Rows from block 5 of a small image flow-matching model, named by matrix and row number. Rows with one number belong to one neuron. Each number is 500 + 50 x the weight over its row's rms, rounded and kept within 0 to 999. All counts start at 0. Numbers have three digits each.
After each neuron's rows are labels from the 100 images, of 14976 (inputs lightly noised), where the neuron reaches its highest value: "responds to" is what is common among them. Only what is clearly more common there than usual is listed. The data: telescope images of galaxies (Galaxy Zoo DECaLS).
# fc1: MLP up (model.blocks.5.mlp.fc1.weight, 1024x256), inputs 128-255
# fc2: MLP down (model.blocks.5.mlp.fc2.weight, 256x1024, transposed), outputs 128-255

fc1.219:518539577523518452572531506520644543538575427545441525554530444546439537545576482445468525520510531581480473523554492551506514491409469496478498386527514533528532516579479585479556500509479461524487489480517460566454539468497540549509500438468460414621515473513539524530523535507571544534554515492559477497504378444511401456544458482508534539525502478513471457488556475449512523545601
fc2.219:472496550527443457554483524425402580508561521516403400415446485483494498421476462479520489493535647540429489465542555514525491518533593484528439482395580431499508392494520434479569468435404456465523446476440468468477558500429576525424555548583514460518516468488472471472532474530555511518530506449430511539592521454486518490555550581458533453511541504456410528490557476458484459491386
responds to: roundness: cigar-shaped

fc1.99:550455470522546526494486434437433534579481513420474565503407506545544527531465558483530549472489404497501573585517504535443470506535464447532454422502504541476556500572575468477510469450559466561472415420520534493572432509509554446459494613553629527575496567483548512472486463436443412463485515559467427471403530636454535529471458554506469386504532507475441471439573507418487580550537
fc2.99:470467537494486546484540543570555421450572452525552464461519483467467566555509403557468534532519518535425460489479588468547574524464440510417495570458528467471449482508432510447499524502455507505442576623545411469452522487456429592570481485446459394461529431528444451439508527593567561555450550451527555540571530419500536476483504530455429528455415484512592516569469492556551425477432
responds to: shape: star or artifact

fc1.589:480444529481395500577436444495450538435438472444375477548482437472499464460515580521522525460450451392444493521465518503517456540516517521486523489452448501473465467457452442525453468495556418539472496450521521502459446532524416507537511506449427501500528448488493427505500509429449524514535436541489345554491480506550506511514477551571436580531541505613382424379425484501460531495432
fc2.589:598534582395531459510514621507545412488528523532488481430518523535415500470507438503424454504444438549509438433488541468465545459516569520403439522476528486596507516474498496522496496527446520414531430517461500499536516558546589404482363480511514494535501474490426496514470529502534511526489552434419512473421408481473421565500546487505568412466465494475553574590456402454527526488464
responds to: shape: star or artifact

fc1.490:441563531492491450578531564550483479493474451598577545604507540412644551485517475492559433438551505501529487534520521517494579515474536487560523486567528451549571596540484544500545522470431553553446470541461548521491541484514467548554438474500464468482536478458554487478542513594533438543428401508518525539534499482497526554514498548479539500495492495429495509554446533526467540430476
fc2.490:489468505479499456612506530481466558510565547481521449480475479624449450566514571582558521476520381508608496468526500511425477440494487534522485483518537470497476493492505454501484510526541436533507547511448445522456469508482471480526461542533531466491454530552484543511497497498441485552630455585503534502447495612457521494498590499561481495469497528449457551496514580549493500473516
responds to: edge-on disk: yes; roundness: cigar-shaped

fc1.391:448465529481416517544357363569384615448501457472524469604470506462429494372520454504478458546486544401492428565406463551496504495570534493519472335593459469517478478535595520497510499505542463528438422508555464466492434540500480361526456527559536461433503490443450578564454457486523445488567468501484532459424483566570500544417452504548529544522440486453442405443489476431457577547542
fc2.391:705562464465505463392568624383499426494511518479464459410506495445458482588468526459527450477477526593463486465470472367466464566468436543431524564428457511498469495508413438505515484480491438484512584517489453522516535500487594503489534467404437504496441426460492403410550514491513583466388511425422429550504524494427504504519507514474497474578574513508557549483511420576501485506408
responds to: roundness: round

fc1.632:558406480506518484438373555456295468440511503525512518452515489511524442524476459423481503471466510424468556493463545391487468473563476512355469464457461519505482468517474508443491488470535473538483483500576499526481369478544468542526403525510525497484546440429495483470412491459509534487511572532461494565565549521528561483405522489468504431506521524568479497482543520473574507393547
fc2.632:501485479572476528564587513561639512516575448476432522448412562550492540473474395604464478537498580566471386498479518535425417562390524532504483495612532484510413538485511474523545426475467505399516497491494522461516540385558501573459538488499443514476492449569506627455616487500516539540489460515536512476465566477421485479608465434535425528486467513413503500521458495529474562555479
responds to: bulge size: small

fc1.672:472528510530452431577473528521475466544538396503557426505524601439599528643515535366474500503407525468522452518495458530463520414459455481586530543520548495514482534428589451555446517471527474392425475523600466578434592501595466439455559494470447442532578524499535553495489553558583538429436466561434497512545507495470398444502573511488483434472548480551510454476415519512505501576472
fc2.672:651531500532515548594491530506574493413555459507570527545494484471481530525483531493491462419449587364542546544505555543550512556444437476601519497504544521535486503511565516440557471469525513531525458579509485537460553461493510498466449491409472521529552497489522482559554557512457448529572500548543477607438601518490542491498438469420492492458472515462531528587529443544534506529519
responds to: edge-on disk: yes

fc1.67:483587475487572527498509488433571496544499519483491482540466470510505551440504549463503572559512521503596390421446494547472462520460515508503525497526460463537479529471498510601575601522514441536380517481464446482475510432483459491522561493531547573448533494505498441521358567507476489508506511571598436462514508474458393562571640507600504496510553477484510493403453545451433469498530
fc2.67:593529444535550414442491414377497481486436632486569540493438578483532513452345525416523505384526468529592481534451399566465432496446550506493528484511493548520527534456472532560429519496461455553479530463529489509509537499457458440498546475530478435517492432515527524454507625546504509428480404518522531548464513495477426472461402536575503464527475466572456561400543503530511595442558
responds to: shape: featured or disk; spiral arms: yes

fc1.566:478503496407514517500578492449378517503503526530412549493432506492507471409421494552491519470464618524549359553475486420479477573470421449489517476459547605497443519455449479555571499490498471490446505533468492588501457525441471494545528538467559495625491486458541603506499467447495512563492482579540510469507464518445548379531455491388554579556498535509464464437507501571528534541456
fc2.566:666492521545444444493511494489579499483464504445497474425471485521591449538506528406477576563618456491566550554434496551489400515585506460626502564638626488570524477518472581413524529506439502515512509512502528466506465518475568581494491527449443506472435456497476482502498373553518382469460468477480554526520497544532464636533445426513509471403457513520518435455433476435467486551553
responds to: shape: star or artifact

fc1.128:482514374518482547418453547462458485445450494538441414559614479525460417412491517392453533524440453432479458397557445419536506491464398490404470415499505449442465524470580444495527459478515475454480380501473475436488415460560448495490445583541420482513529518386485479555473450381451449507490516506413407543585455469421516482434508524577489526477493511538446504570595537479475536466509
fc2.128:556510534490532404490503580580491475516596475438513550472407526497474564598483427530554503522498432516504467607442502481401468534557387589553483489456444468491437455456405500488542526487535479423525533536507513475473540496424536405559461429402493509479411410519522512453471512528507590543500507468528508495425573503560458482496544452450491442484527461427467473517459441501492427507423
responds to: bar: no

fc1.707:578532526492544470493488491452503472566544451579436489514448545603532421500444529405542533525443511444578488523572570458606496568587515570442536549438518575467566538465524547527424461491524548568514472666450597464555503524548523554510493493584509458484519536504553592452537508459487580590487440490539515559526447495508463643380514528563521508536469364522534487420440547456535506451534
fc2.707:589507511466485450468513479576504465498418576409523504520540475549414614516533525587494527509435520533433526476494440553403487421494426531510481542515516443498427509436476453537497501500501476518480479415522484540384537456525491516560557471506480528539484465443499391592472491528498454467468550442431509571417555519418576442600482416468452437501534645500486465518542465477472452543529
responds to: bulge size: small

fc1.605:474594609466509545433544619554420527568494462446564534469504471549540529489557495484431525439524518545493437539507414513418528529521519595545526450561539474495458471550541507450531561443527532528420601505432483516571554375404442482522473540538560496479485433497458479505459455461467389511589567470551489480531407441534545548512436490529467562585551606540455501589454453498569529451524
fc2.605:551409472432491483466497539492504489534544566501435491456526456443627527541520543512536554479491562525491541444525527475404445492489614484500473540524454464513477531388470571515463485506503567532550546498468559494466469496482514524556499494456516460595510566526482543534478368471508531535472532491556555471414584487494453459471446523478511464526595528567446440517502500450610402453535
responds to: shape: featured or disk; spiral arms: yes; edge-on disk: no

fc1.546:531501605533570565515558507446588539520445501532446400496519507449489539453440499492493645525552453481550547557463491504527505570587541510542568495583527445509596527527518512530524459505533517461545450519447499501460496505582548542440565454609502494452558425549530508508501434574504510504492528472577458542500519526497434572470515441492485498478520481535488467471494516441491394461532
fc2.546:504540420570493485417369556516456442508515519496490460538523563493437547545572513495515369465471502559501479439559486548576560386407615479463551475520354440449478462446445416472501474484589508535515549497503506475455550507593494514434471503514518540454485578595460421488528543477502520524481493515494463512420500503565493404537497575518471501559529628564506564565557490533457520501516
responds to: bulge size: small

fc1.435:559371576472447496468521537428579371458471436584491474447557504464400475517468489480535574449458519464478479539353517590519492532423567451517589571513479496443603471420584454514479536581478551538506476624580524405429609559464459495454463520444532546481484437438486471520458522423481474392583456480457496540497440511510474542406539493505510503486508507498431447422521469501505497539503
fc2.435:443586470507503489536486486530447505614511575407499606476533492645482511527530482492521424516530484519541464459564453470457526445564502517477527422455460467496373486553442533500537377455535503513416494340445432592565399485555486485559537458491515446481364546448623518466532497639500473519452485469536506420559507576439541441432498471520491498511567519570582519549446555494533469474461
responds to: shape: star or artifact

fc1.762:450475470487546488430551447421551562491472553521539513497470638512440536560501564477381434606537537463599515578498480427505595517484497526500530526488463515532477641466535500553429489493492501487503458523477449446498519489478472647635517459526473517438377586506486454546554528505529513453437478517492439517506445574558490461618541621515512571563469451558536481472506520538456501463521
fc2.762:564515524477458487557531541535412487527476495516448521593528510471406502507511579507570612437534623526577491430545496587504405519500462495464484467547453519471499468496553470519484463535544444461419488518491567518505584496548534570449466552471484481509566462506491511502435566481441624511564487476496479626454529511467494460518558525507515467497540461497599494405461538443430554567504
responds to: edge-on disk: no

fc1.611:507376464540498438469502504480537451502582537539420513540473497545474371521491449625507562522536526549547455507490521507417503445433573516467449509506483511413494532506531516488397527492390583496533422502479437503559474476557479529420550419513507512591535498527618514453530495507459414493634469425532488449505535518489477475439485524553443457504482556587441543475555523481510568492503
fc2.611:439519531512464542546548512494472510515434512435538458463401518452490541447535503484539530514415409475537563538601434504532532558542397516512464499492441522554464445449421475471551527525550449529543578518613540405489572460480490603544448556544436556428597531420339556483453496475526568550395505525492573567502418427441538501483589469391558507494503459349505472477523543516522508613526
responds to: bar: no

fc1.386:451484459475541439488448476501353475475467537536548573436486455532555534481489573511509410452422576533454551464573532554474517556414477442503390362374531558418431605463484507572581477506518512561497534456484512537498471566504489510491539531463562438579546565483513527542539614498490523601568484503503498482542485481412535418580520551518484532601576534487539516536499491574579516561458
fc2.386:426507557447464477528573422498479434446471496533439558465513434526471463535391464514491529488502536576637515549457536442485469619575430459439437466499627515481486499562460526528462530501434464494499448501523488514535528545496477533486508546476490478571510461514601542480500379463482483511524545562581636493469505412520468484561347478475494560530442461412555460434484540543563416387496
responds to: edge-on disk: no

fc1.29:492505575437573543461521493544490601509568487569467578513560487326484498484492513482492516582500537549529528465515541596500537439507556573462516578490542538447517503603527438498484541538511540534520561440508496437493451538502460512614425452557511495627574453504540568490514509631533474524513502506598481451523525531462532529521470526561432470471520486598478592518600431544428511550500
fc2.29:485490598547475429562502560477497541486503524574485472481496467513432589562514547512567465530552530589445439495532494513462488480530549429463541429472568532505510520430539572512474477509550522530549466485502430534515483511468462540450448542513470572445504621485529545497486547384475502488518568484458308428473408577507472491503457545405567484518482564492488540511411581537473485496598
responds to: edge-on disk: yes; roundness: cigar-shaped

fc1.750:584519443495519429546554487439532442535391570494473502439547490511413481493462499436534561534513498566470466494463506522533459504489416458440420458448493506547494506542538490536530408482482471505500465341481430460470403413557540438498421528498479514535524491472442355499422502423465439402506443405414447526510514436451430412521535452472487403437430511483467456543453460486449517451442
fc2.750:630495467541450497527459459398538390571524584505461540488582451463469481520431527549433564530520554523509584552517439517522529525531497445580484509514528549473482447515444471525460418555482486592519538422535555488441462519467541479465567531521500542534561550462449509401465605442523575428501522460548507491452447503450534531507417479480502490509425483525521530526512482595507492437545
responds to: edge-on disk: yes

fc1.380:510514567487509618446413435445478533527415506495604472489525528488474423455458576516527452525517411510434547560459546442533444524430444390424539544463417464510544522446538557522547465544473471512518476521515531531501524528464523448486526480470497541495504521554492434534488524499473520464519510350417384454504514554524430481525503549491633548470540487551417456457497532432515558443536
fc2.380:560518575533627542396477406484596510546491553555565501483439461491505497484444484563493573393527472474441541453404414461565449505461428489480451460582438523464500536562492466468487419534365535494561516534453472474507508504506574545516536436520523529554513519543572524468553544523605527528536536489554433477510569535503497524592476485553589436553444538533504479534565486521582569533410
responds to: bar: no

fc1.178:510552495417438593562549491485541559609591440590452512530486529469527537417535542454480531533480549418472496448502478497660474570493526504537476493474470420474465422496453484592421595477506513494488533520468477507486519445457561497487537531468521507492539510529498564514582564559598539514487444497591484507470464493433465524511518485507479599487558518345579512508472580545496472477532
fc2.178:577436471523582472476504540522537463445408462438529599536485509544499534554511481499476472488479491554501481521491525523387512400550461480473472562566425523574501534476589484412543510528464521554491562475607500547528435540477421480532442481570529474543463481511546481531451514480470456525509509519509502454492441570575504563441438441549506454481501541667502468495548492530550515474533
responds to: shape: featured or disk; edge-on disk: no; spiral arms: yes

fc1.248:479540436478467520435508485540530450450498552455485542540607480570445523549523534459395428496528590525541460431495400484447538588385492418515518506550424504435554463451535526417380420506556522557552551469461443437542547511370399543469514513406548509491483537568474550472462524542507583575482515491494434472464429496548554538524477527450494448454497480561445480492473492507421562415409
fc2.248:554532536488491518590527510504557429385470486538463543444622553605529532540524495469457433521476507468595504462470420515501637555382512505557436495472439516491458498468482543477446451512513565489539498409527512404524485548503473591454495482514435422533476552504431491513529502522475568500503463453558481481456453474509533525544546453523510446532444552589494503513416526524465447487526
responds to: edge-on disk: no; spiral winding: tight

fc1.171:530481485532513520377399493563438572539513515477474426485456507466543461553619508474424569451429461484478521499453568477482464476515543508560521533503533540537440491456433573479527438535531545542495484617476528483486615552524487582550548609539511464546437471542505487458539463578518481637593615410507465479557465407459516519536540511505544567618485496507473437442513491541522454474599
fc2.171:575422535467579502553505494508510514537502521555579485636549444422573584500512534481575527489555535467434499512446458504479487578484503562556506495502423498482580449420511612549478471553547500546522523496500437514499545427565466537484560496443542378539489498480537544537492485467426598526489550502576512503428555433457546519439502424468528467567486513517502507517471438539586562445406
responds to: shape: featured or disk; edge-on disk: no; spiral arms: yes

fc1.162:518546607486460483514499609553461484470460481554622481430543459420562491524527585435474561453604475474611589505459517509554548508577503451594515518501467504485529549518570488468544510429523468545413487570574585507531524497459547487465480513464530496504573540393501444487602507532510499451526539393561491444533481531500524463554565493458519447444425545486537497404528553454413517503515
fc2.162:563503479453508432527513473367467502476503427486443526505431498508518510541504595407566471556483544514352519523505488494452528511525629553543441453389339547496571523550462494509488504583419471481473563463434413455532560547475465451461438496490564586521478536499451519464468472494527501480580416570485470474506515532465483540499545459471514497505537521446545542462503540539584458418533
responds to: bar: no

fc1.60:516493470523489465555515562573500560495472404445530445424492509524506528496520534466433503449500486509507508570450471473468583469460475421534510484489440500599548437479585448548504490470513441438390495527516524631494516549480480501405438433533473508610437508454465533615477572411542470511451519475491368461536397502542466514527496560469505410493577517519495430410598350477418527476473
fc2.60:574495534558445535588502587487449452521508393478513340509550520524504468471556516456442483492480549558477540553502567521488576523538535504512548490540460506548525493461472414564472459431526527493480498538529426557527517565479503522459503500466543493462499490509509537549491579466578499544508482504475486543515407484549539590552497517481631500444444473505516470431448451511434538519520
responds to: edge-on disk: yes

fc1.647:478551412453506531519502525459506431512438524489496483452426500429406572467540548482560448494513468598444515410476458502482436452433498558562486452573531483490534523515477459528515423467482492587546457516481543464565543463474531548516506545503430546516476478454488480470479553480469447401446464560441493514543472484472419474472559482512494517461486549481566527553445557529544510422509
fc2.647:559446495565479501411533493558556503411501532569561562541508557509619501572481520489495432525476517543606479569498507547520568520566521474494488550449524517443517486505509540485483539559435476413471585507495470526459555477525575445514485496517577434488489462561601479521504510547512488538563616434555471521483583491488614534557514553444538451488479449532542504522585492522527512494457
responds to: edge-on disk: no; spiral arms: yes

fc1.77:582527450518436469539523427517462454449406445474513531544469568556542426530498591550508495502441453444508611597502475520538519459538554538437522487431457473532491439468626518425467462493556542492497517382501557535458549558472526588486506555513487463513539496562621604487501431460485586520590378577552482579488485452556581577525511504519432496554450505528448435549562426550513567485573
fc2.77:444524510546537555438439612493660495557595556540561531474500465502456574502468443468486559485560518541491472410575503446513481557591513484545472488518584564434485573538362474545504567497479554529545454573507415504518418520544540469521518427533467497464489536495451392499432623534549362504518534528466516452573465514534421560541534516588533554428481453521507586537505561446543464526443
responds to: shape: featured or disk; edge-on disk: no; spiral arms: yes

fc1.39:502423509529502561528523498399528547539374524531466506549447458521445507620464492519465478498479606430493464542528468569454381493532491465539550543419597468409530490442530555523480508470557556515513540580580593472553531512524472421376444473540544489535449451545418521446486459552454475484464467509436465504579548488563571559518524472585516608483590549543469502520372557495477497495459
fc2.39:396562463441436519434502466533471472527571567416510463509468472461459505430574505472564567485493405530585524440466545446530538511516541520512597509591429580577481488499418442430546520539430452479440497430455418516492533479532607505580534516551433564434512553472562455508467544482486546511481585536538526371400470489507402514502416501536467441457469451463487451505645475473582479498540
responds to: edge-on disk: no; spiral arms: yes

fc1.747:519509469538419380415472505538521555415510570533478460583493439529518473539470531459595572493488558502595522539504482540511504488507489518471618533566445527531456446503513547441479576514377526473406478568504560545475538511517467480527501491495490597523530483536490424503502457437460397553472621502438394470518492434521618457474497630483567410528457526476529557486582563494478510412538
fc2.747:449474488431491550609468521473416409521540426458537568509468567550495565535499491404414459465600538524426509484468470458473501492528573507479415460392475465462494486540508413519536463465531554550531489445464501458446453495542526454467463518484532480460381543441550541515571548632558529441573466477556516466481562520440511580509487414499489509487513490552493429530355434496473481602439
responds to: edge-on disk: no

fc1.356:552470425497534560466514555477450481510464444534469394489514453432460560505528511505422525516491432479441469421431451486495396572497454436505539517431554481437502500445580481486511468504486501471456424464528528421424515441384441487450533559560422499467504558410636481480497565435474406459509458486418439507507477464508525565514427564520517552512500499436478515535480497568407527410433
fc2.356:452444536443483475556468523482482531496512497467522562460504493496466480495434519422511431483515588571538542547554563484486549447552501538477460395534492519544529494543500474533482534491524470473554562540466521507550495476573536490535487428443484542566522428536316508444489431531527571475461536530536453485496487521505427399447600449491468394561531497511470477443521471480497511503497
responds to: edge-on disk: yes

fc1.688:503421445494437500467413565498491467547510450554527479502479513544484425503420394582481489488529498526474524449431545515446368556366561475529577506558451437530494489514477469536391456442462495542513601421510522494424571484491468443390495458439517523463407456517447429432495351525554461479475480478609547460518512521524530553469479551507430531525457457575452492453496460475522555495561
fc2.688:590451508514521372545485490519591505567542523519463484487547408574470503487460385548445523461525493554459485448475528528592437484469522622528501524527551472463436454581416440518453489519498428529473537542481513478465521620577480556507542506495524415509482516502462507473468428518459519529466495456645512485567464608479470471494656475463523508439435522565489508425521509559530612502544
responds to: shape: featured or disk

fc1.450:523461499505421567447413556508453543419493480515453494526567490419449384420535483566586561409434469537459491509472407498477470438443514559543516499547506518516515479442558528456513500501498465568438447518509543451489470425541458477431451552452567436515541548421427524513442499487452544540546463412536420458557458518471448468438389441483471448446548507450488428430397444479465444442468
fc2.450:582515527455533354515523455445560463506572484475541525512503452498530549586455478386406501589595478480447407549480572500540578513511434494453461548454412455534532541522435450541470445462517504485500487463433366586494527628444591547523531449520501485472415441523574483494559494551504542447426513541481511486511571546527537510508611481519544569486374439525520498548525514538481525504585
responds to: edge-on disk: no

fc1.47:500501443518360472526484503454495501501489544498442524343535449531545493571499541495437460495517501485462487506500514507616489433592508496558420551512519504508546487523565625484561528522484471596476413561517535476514499556478531540527540538558472402569418553573451481558567510594581507434446468516417554611500480428445503494575531491511455507534515591501414536524506574516547519472583
fc2.47:457495531411489583638503485480457557637503459509530525582429430432503488489468577458495621567445554421500518470461457557450540532564505566410513505440470514480504542451538482510496541462471597397495562488492561477408517438376539503543477434510531468486485402484633524500502583502524518500473519502510446549549500563449435515520398434520490509428502474455516540498523524477542565450454
responds to: shape: featured or disk; edge-on disk: no; spiral arms: yes

fc1.511:509490466523561498466570402470491528508452530544498455511459616469513465586530518484422552510472487515491425494496524458513461492531491525465501468550581509450584558552400512468525462513521404489387465511459504529475457509510525481567457460485457489453536451441496497483545509592561444530486590570397489480521523486528488485565496460496423568475532531494510513538488479406449588552522
fc2.511:560546584503462498576527518548476516452524554540548509517490522578550497512511498484541526443490507443476491535459507529501565526523497483551489492471430522480537519467553504451512482484513532454492535536443399512451529531420498572517529515496549380486495418519466521482534462458475601506591459479642519523454522421529495428484518551549572583373545459503450574404520375519533486526476
responds to: roundness: cigar-shaped

fc1.211:499501511517552457525512517528446630526610517436512479491448544470529525575508491484496573524466468475493472463504566529522530544516516538531500432506460503601475510517559537451512505536461524469460586438541429578540488477478495460580555506595490597571513469614536554591505491499432446489511536527553420472505540562516419495463522523553493519518554550472531631529534544519500483523519
fc2.211:574525531438440455514536595467457538488524454461530547446413532341461536473457550496492546505513474443597511504461548543513399468453473432540450461506619504526494509566531544557433444513547484629417473411516495505521499530532512412549440477606480477541511508462464474461525432569546535470451479524425503443518510505402515532548569496493396481616562554581505494501483543486496546509549
responds to: spiral arms: yes

fc1.438:467481443513561401457519545507524542549472469520537506544484456537569564469407606501532473444479500474515460496485573433510472482520470541458488472527498482506464558596534495529537465545535494507510520422517515539473493475475512462559556498486479440433530510443448544501562426441504281511553478433516471592525436489517465601446491515547501494511522485492577594394493517546518446545552
fc2.438:572424485488440473484491368462458480460578466444556486445514591437298506445507542533506530541498427532509496559352476524513456521573467478477470479487527481453489459359591542520520550523476540554471496544472498489479529591466483450494474542491530583550457482481541462451496372562465638530495523536407441531491555451475510490572555447556542473566410516514437455539528491501447446505508
responds to: edge-on disk: no; spiral arms: yes

fc1.164:676429494499462555489530608389496489512489516487483455368520425401440524540497495553491537520447511565431450484530489480452435427473482603500459475377518500452487532425511496515515429491514515509455496485480523473513479465365456464452487499516433434471464552494507514541455472440445471501541514352490475485513526502455484472493447517561480474557519403387472484526457517405445506495463
fc2.164:513498492477529461545366511558415498499446446496473528565475512551566517532511511440506367388650542436476474491510529518555531464436507404523596461457535444463543505551530481503505557459567532437510495496465489522532476522506490503612546528460479618496503496502536557461600482541485565503469433549517482422525473510530500546491545466518476502536476499620511493476549440548427472524478
responds to: roundness: cigar-shaped; edge-on disk: yes

fc1.636:466549556475574503500546503447525527527524608511501551557501587568449562407408472563582484547376482548575450476461482501556416531544350501485497477536598441533463495476561432486470455462470430477505494479525600548508429470496385507531544450503476501534510457507559519511531451497495514580498505399453472520453462580436498518513503499502482479516490451497537419493477511449475401445547
fc2.636:583492424499455444523541526534557515473491403465490478439510427428513477526527536435507506522594486459420496504495513506378502520525543504606479521492526522455456497463547484569503572510524474496521528463466438496486502574469586588583461499436523532505464548395441489429459485455548473499522457554508510512558580432492563544446474466537506522486425541496486649525489500529623559552474
responds to: shape: star or artifact

fc1.627:499613441460558515457537466488467527596351576511424551538622442469571472642503491526479490494538437576610520500551488488595494453534467490495511474451478553475545537486530534516467489553602500517440511571423522509398466595523524503424484488436536546632500582496474392562514487488500472439592522523489463437575451480532470481537503475471571411568511543463543517445487501481539511570605
fc2.627:528405448537501492520403475503380463507495449472488495508550391497483558528514503483492443502524526518451533528564555387533488458453489453513457524582564533543416510538522454513472529495525518492548489526613494533480376555471477645396420472493539466585516545500572506500480440433536481511406592539361612644434526523439538589424467515509506508481463509572470516561511470492568533490521
responds to: edge-on disk: no; spiral arms: yes

fc1.470:565454494640507368447485454454478431456524492503453543534425560543468473515413511552493443433516446402578521569547545480530489448545410518520525436516513447478514517487561505616452529562479520508478417483510517501510508530497512383418418481529485551452428556458463524438538565509433384532464427518457487508456511413408443541535432577582468538494426411522451563484542465499452520499486
fc2.470:588512529364391629590526553492565554514500484558507506523525553446446545541581534487482555519446525567491503457537463570589432451467556480537491485455517506427460505560473366388502495501506487475490520472533555489484447431486497594483541508534539537523590459502478434561496467555578574397540529571487453536524506595575549498450502408472496436532493527525502450449448486507530481490483
responds to: spiral arms: yes

fc1.418:479407518509620505475550449542520393499454561509538607575532520567482507496572508469490516465500504506414525612544543576497525477442485499543537559526491524567527654491491507523507501546502421535525456558565479563439463594481469492552472441435459561532525551440513481474481590496601523521528543523575434416510511531537514479473395483405487441510534515495590499424413483470470517595493
fc2.418:556519425513572504556464573469658505491472548504489481578529512466474485533532542512494472501523532551516544462569534461508504444503426511571481470453467504489440498556515549462633426544497517477496523465487493504543476465512491470483535541566477536496531509533466470503491555484547501540570555474513516521534435553480463450533369499520506510502482504443417521490574467503453527586515
responds to: roundness: cigar-shaped

fc1.122:512477516537501513496460454492463441508518556485474515533454588527554367611542484530438517549457536546498431519492509521422574494535410452456518449482491553534422544462542560446503532493496455644484530579459453445503475489504478484351448547564559478572416522438518592467553546489467465480532470479526509603487433461450531537464453475636414388527520463568405491467496512446483470462395
fc2.122:487491488523500541470525452473538590466476449484496444480511404511441597410481515500491530487539459510522550453498532471516451482452560525523422554507525446447550483511530444535485490597501502477477477463576585533465518541470526512601520465459490510463608485547519445540517507480526461508454565443461467531484498518534560450487542425436551530411472495500511514543516488530509493485602
responds to: edge-on disk: yes

fc1.24:517504569536521601475562517542430496472508473567437667526457546566452608511489420572448523558497462511543465464456523465450436524420480492547587483541527480429433448441558451560489433451503510519609507506508527417545506508499531470566480510483551479495543556500520559464485479575563534550563566494515518485474521564532549510407541557460564573530444515486529556498490547501539514417593
fc2.24:519590507490561378530372399464508552513553496399524392493527490514604443548535527487544489539448496486434497589486502549460530477596458547473479599570514505607495580505433558487424472443539491506445535472448386547509548545472475531433568412518479545494461490522598504593536491385455504465481420474476425550471570472449491425607458469508433487505596519522555462554553494499486552562461
responds to: edge-on disk: yes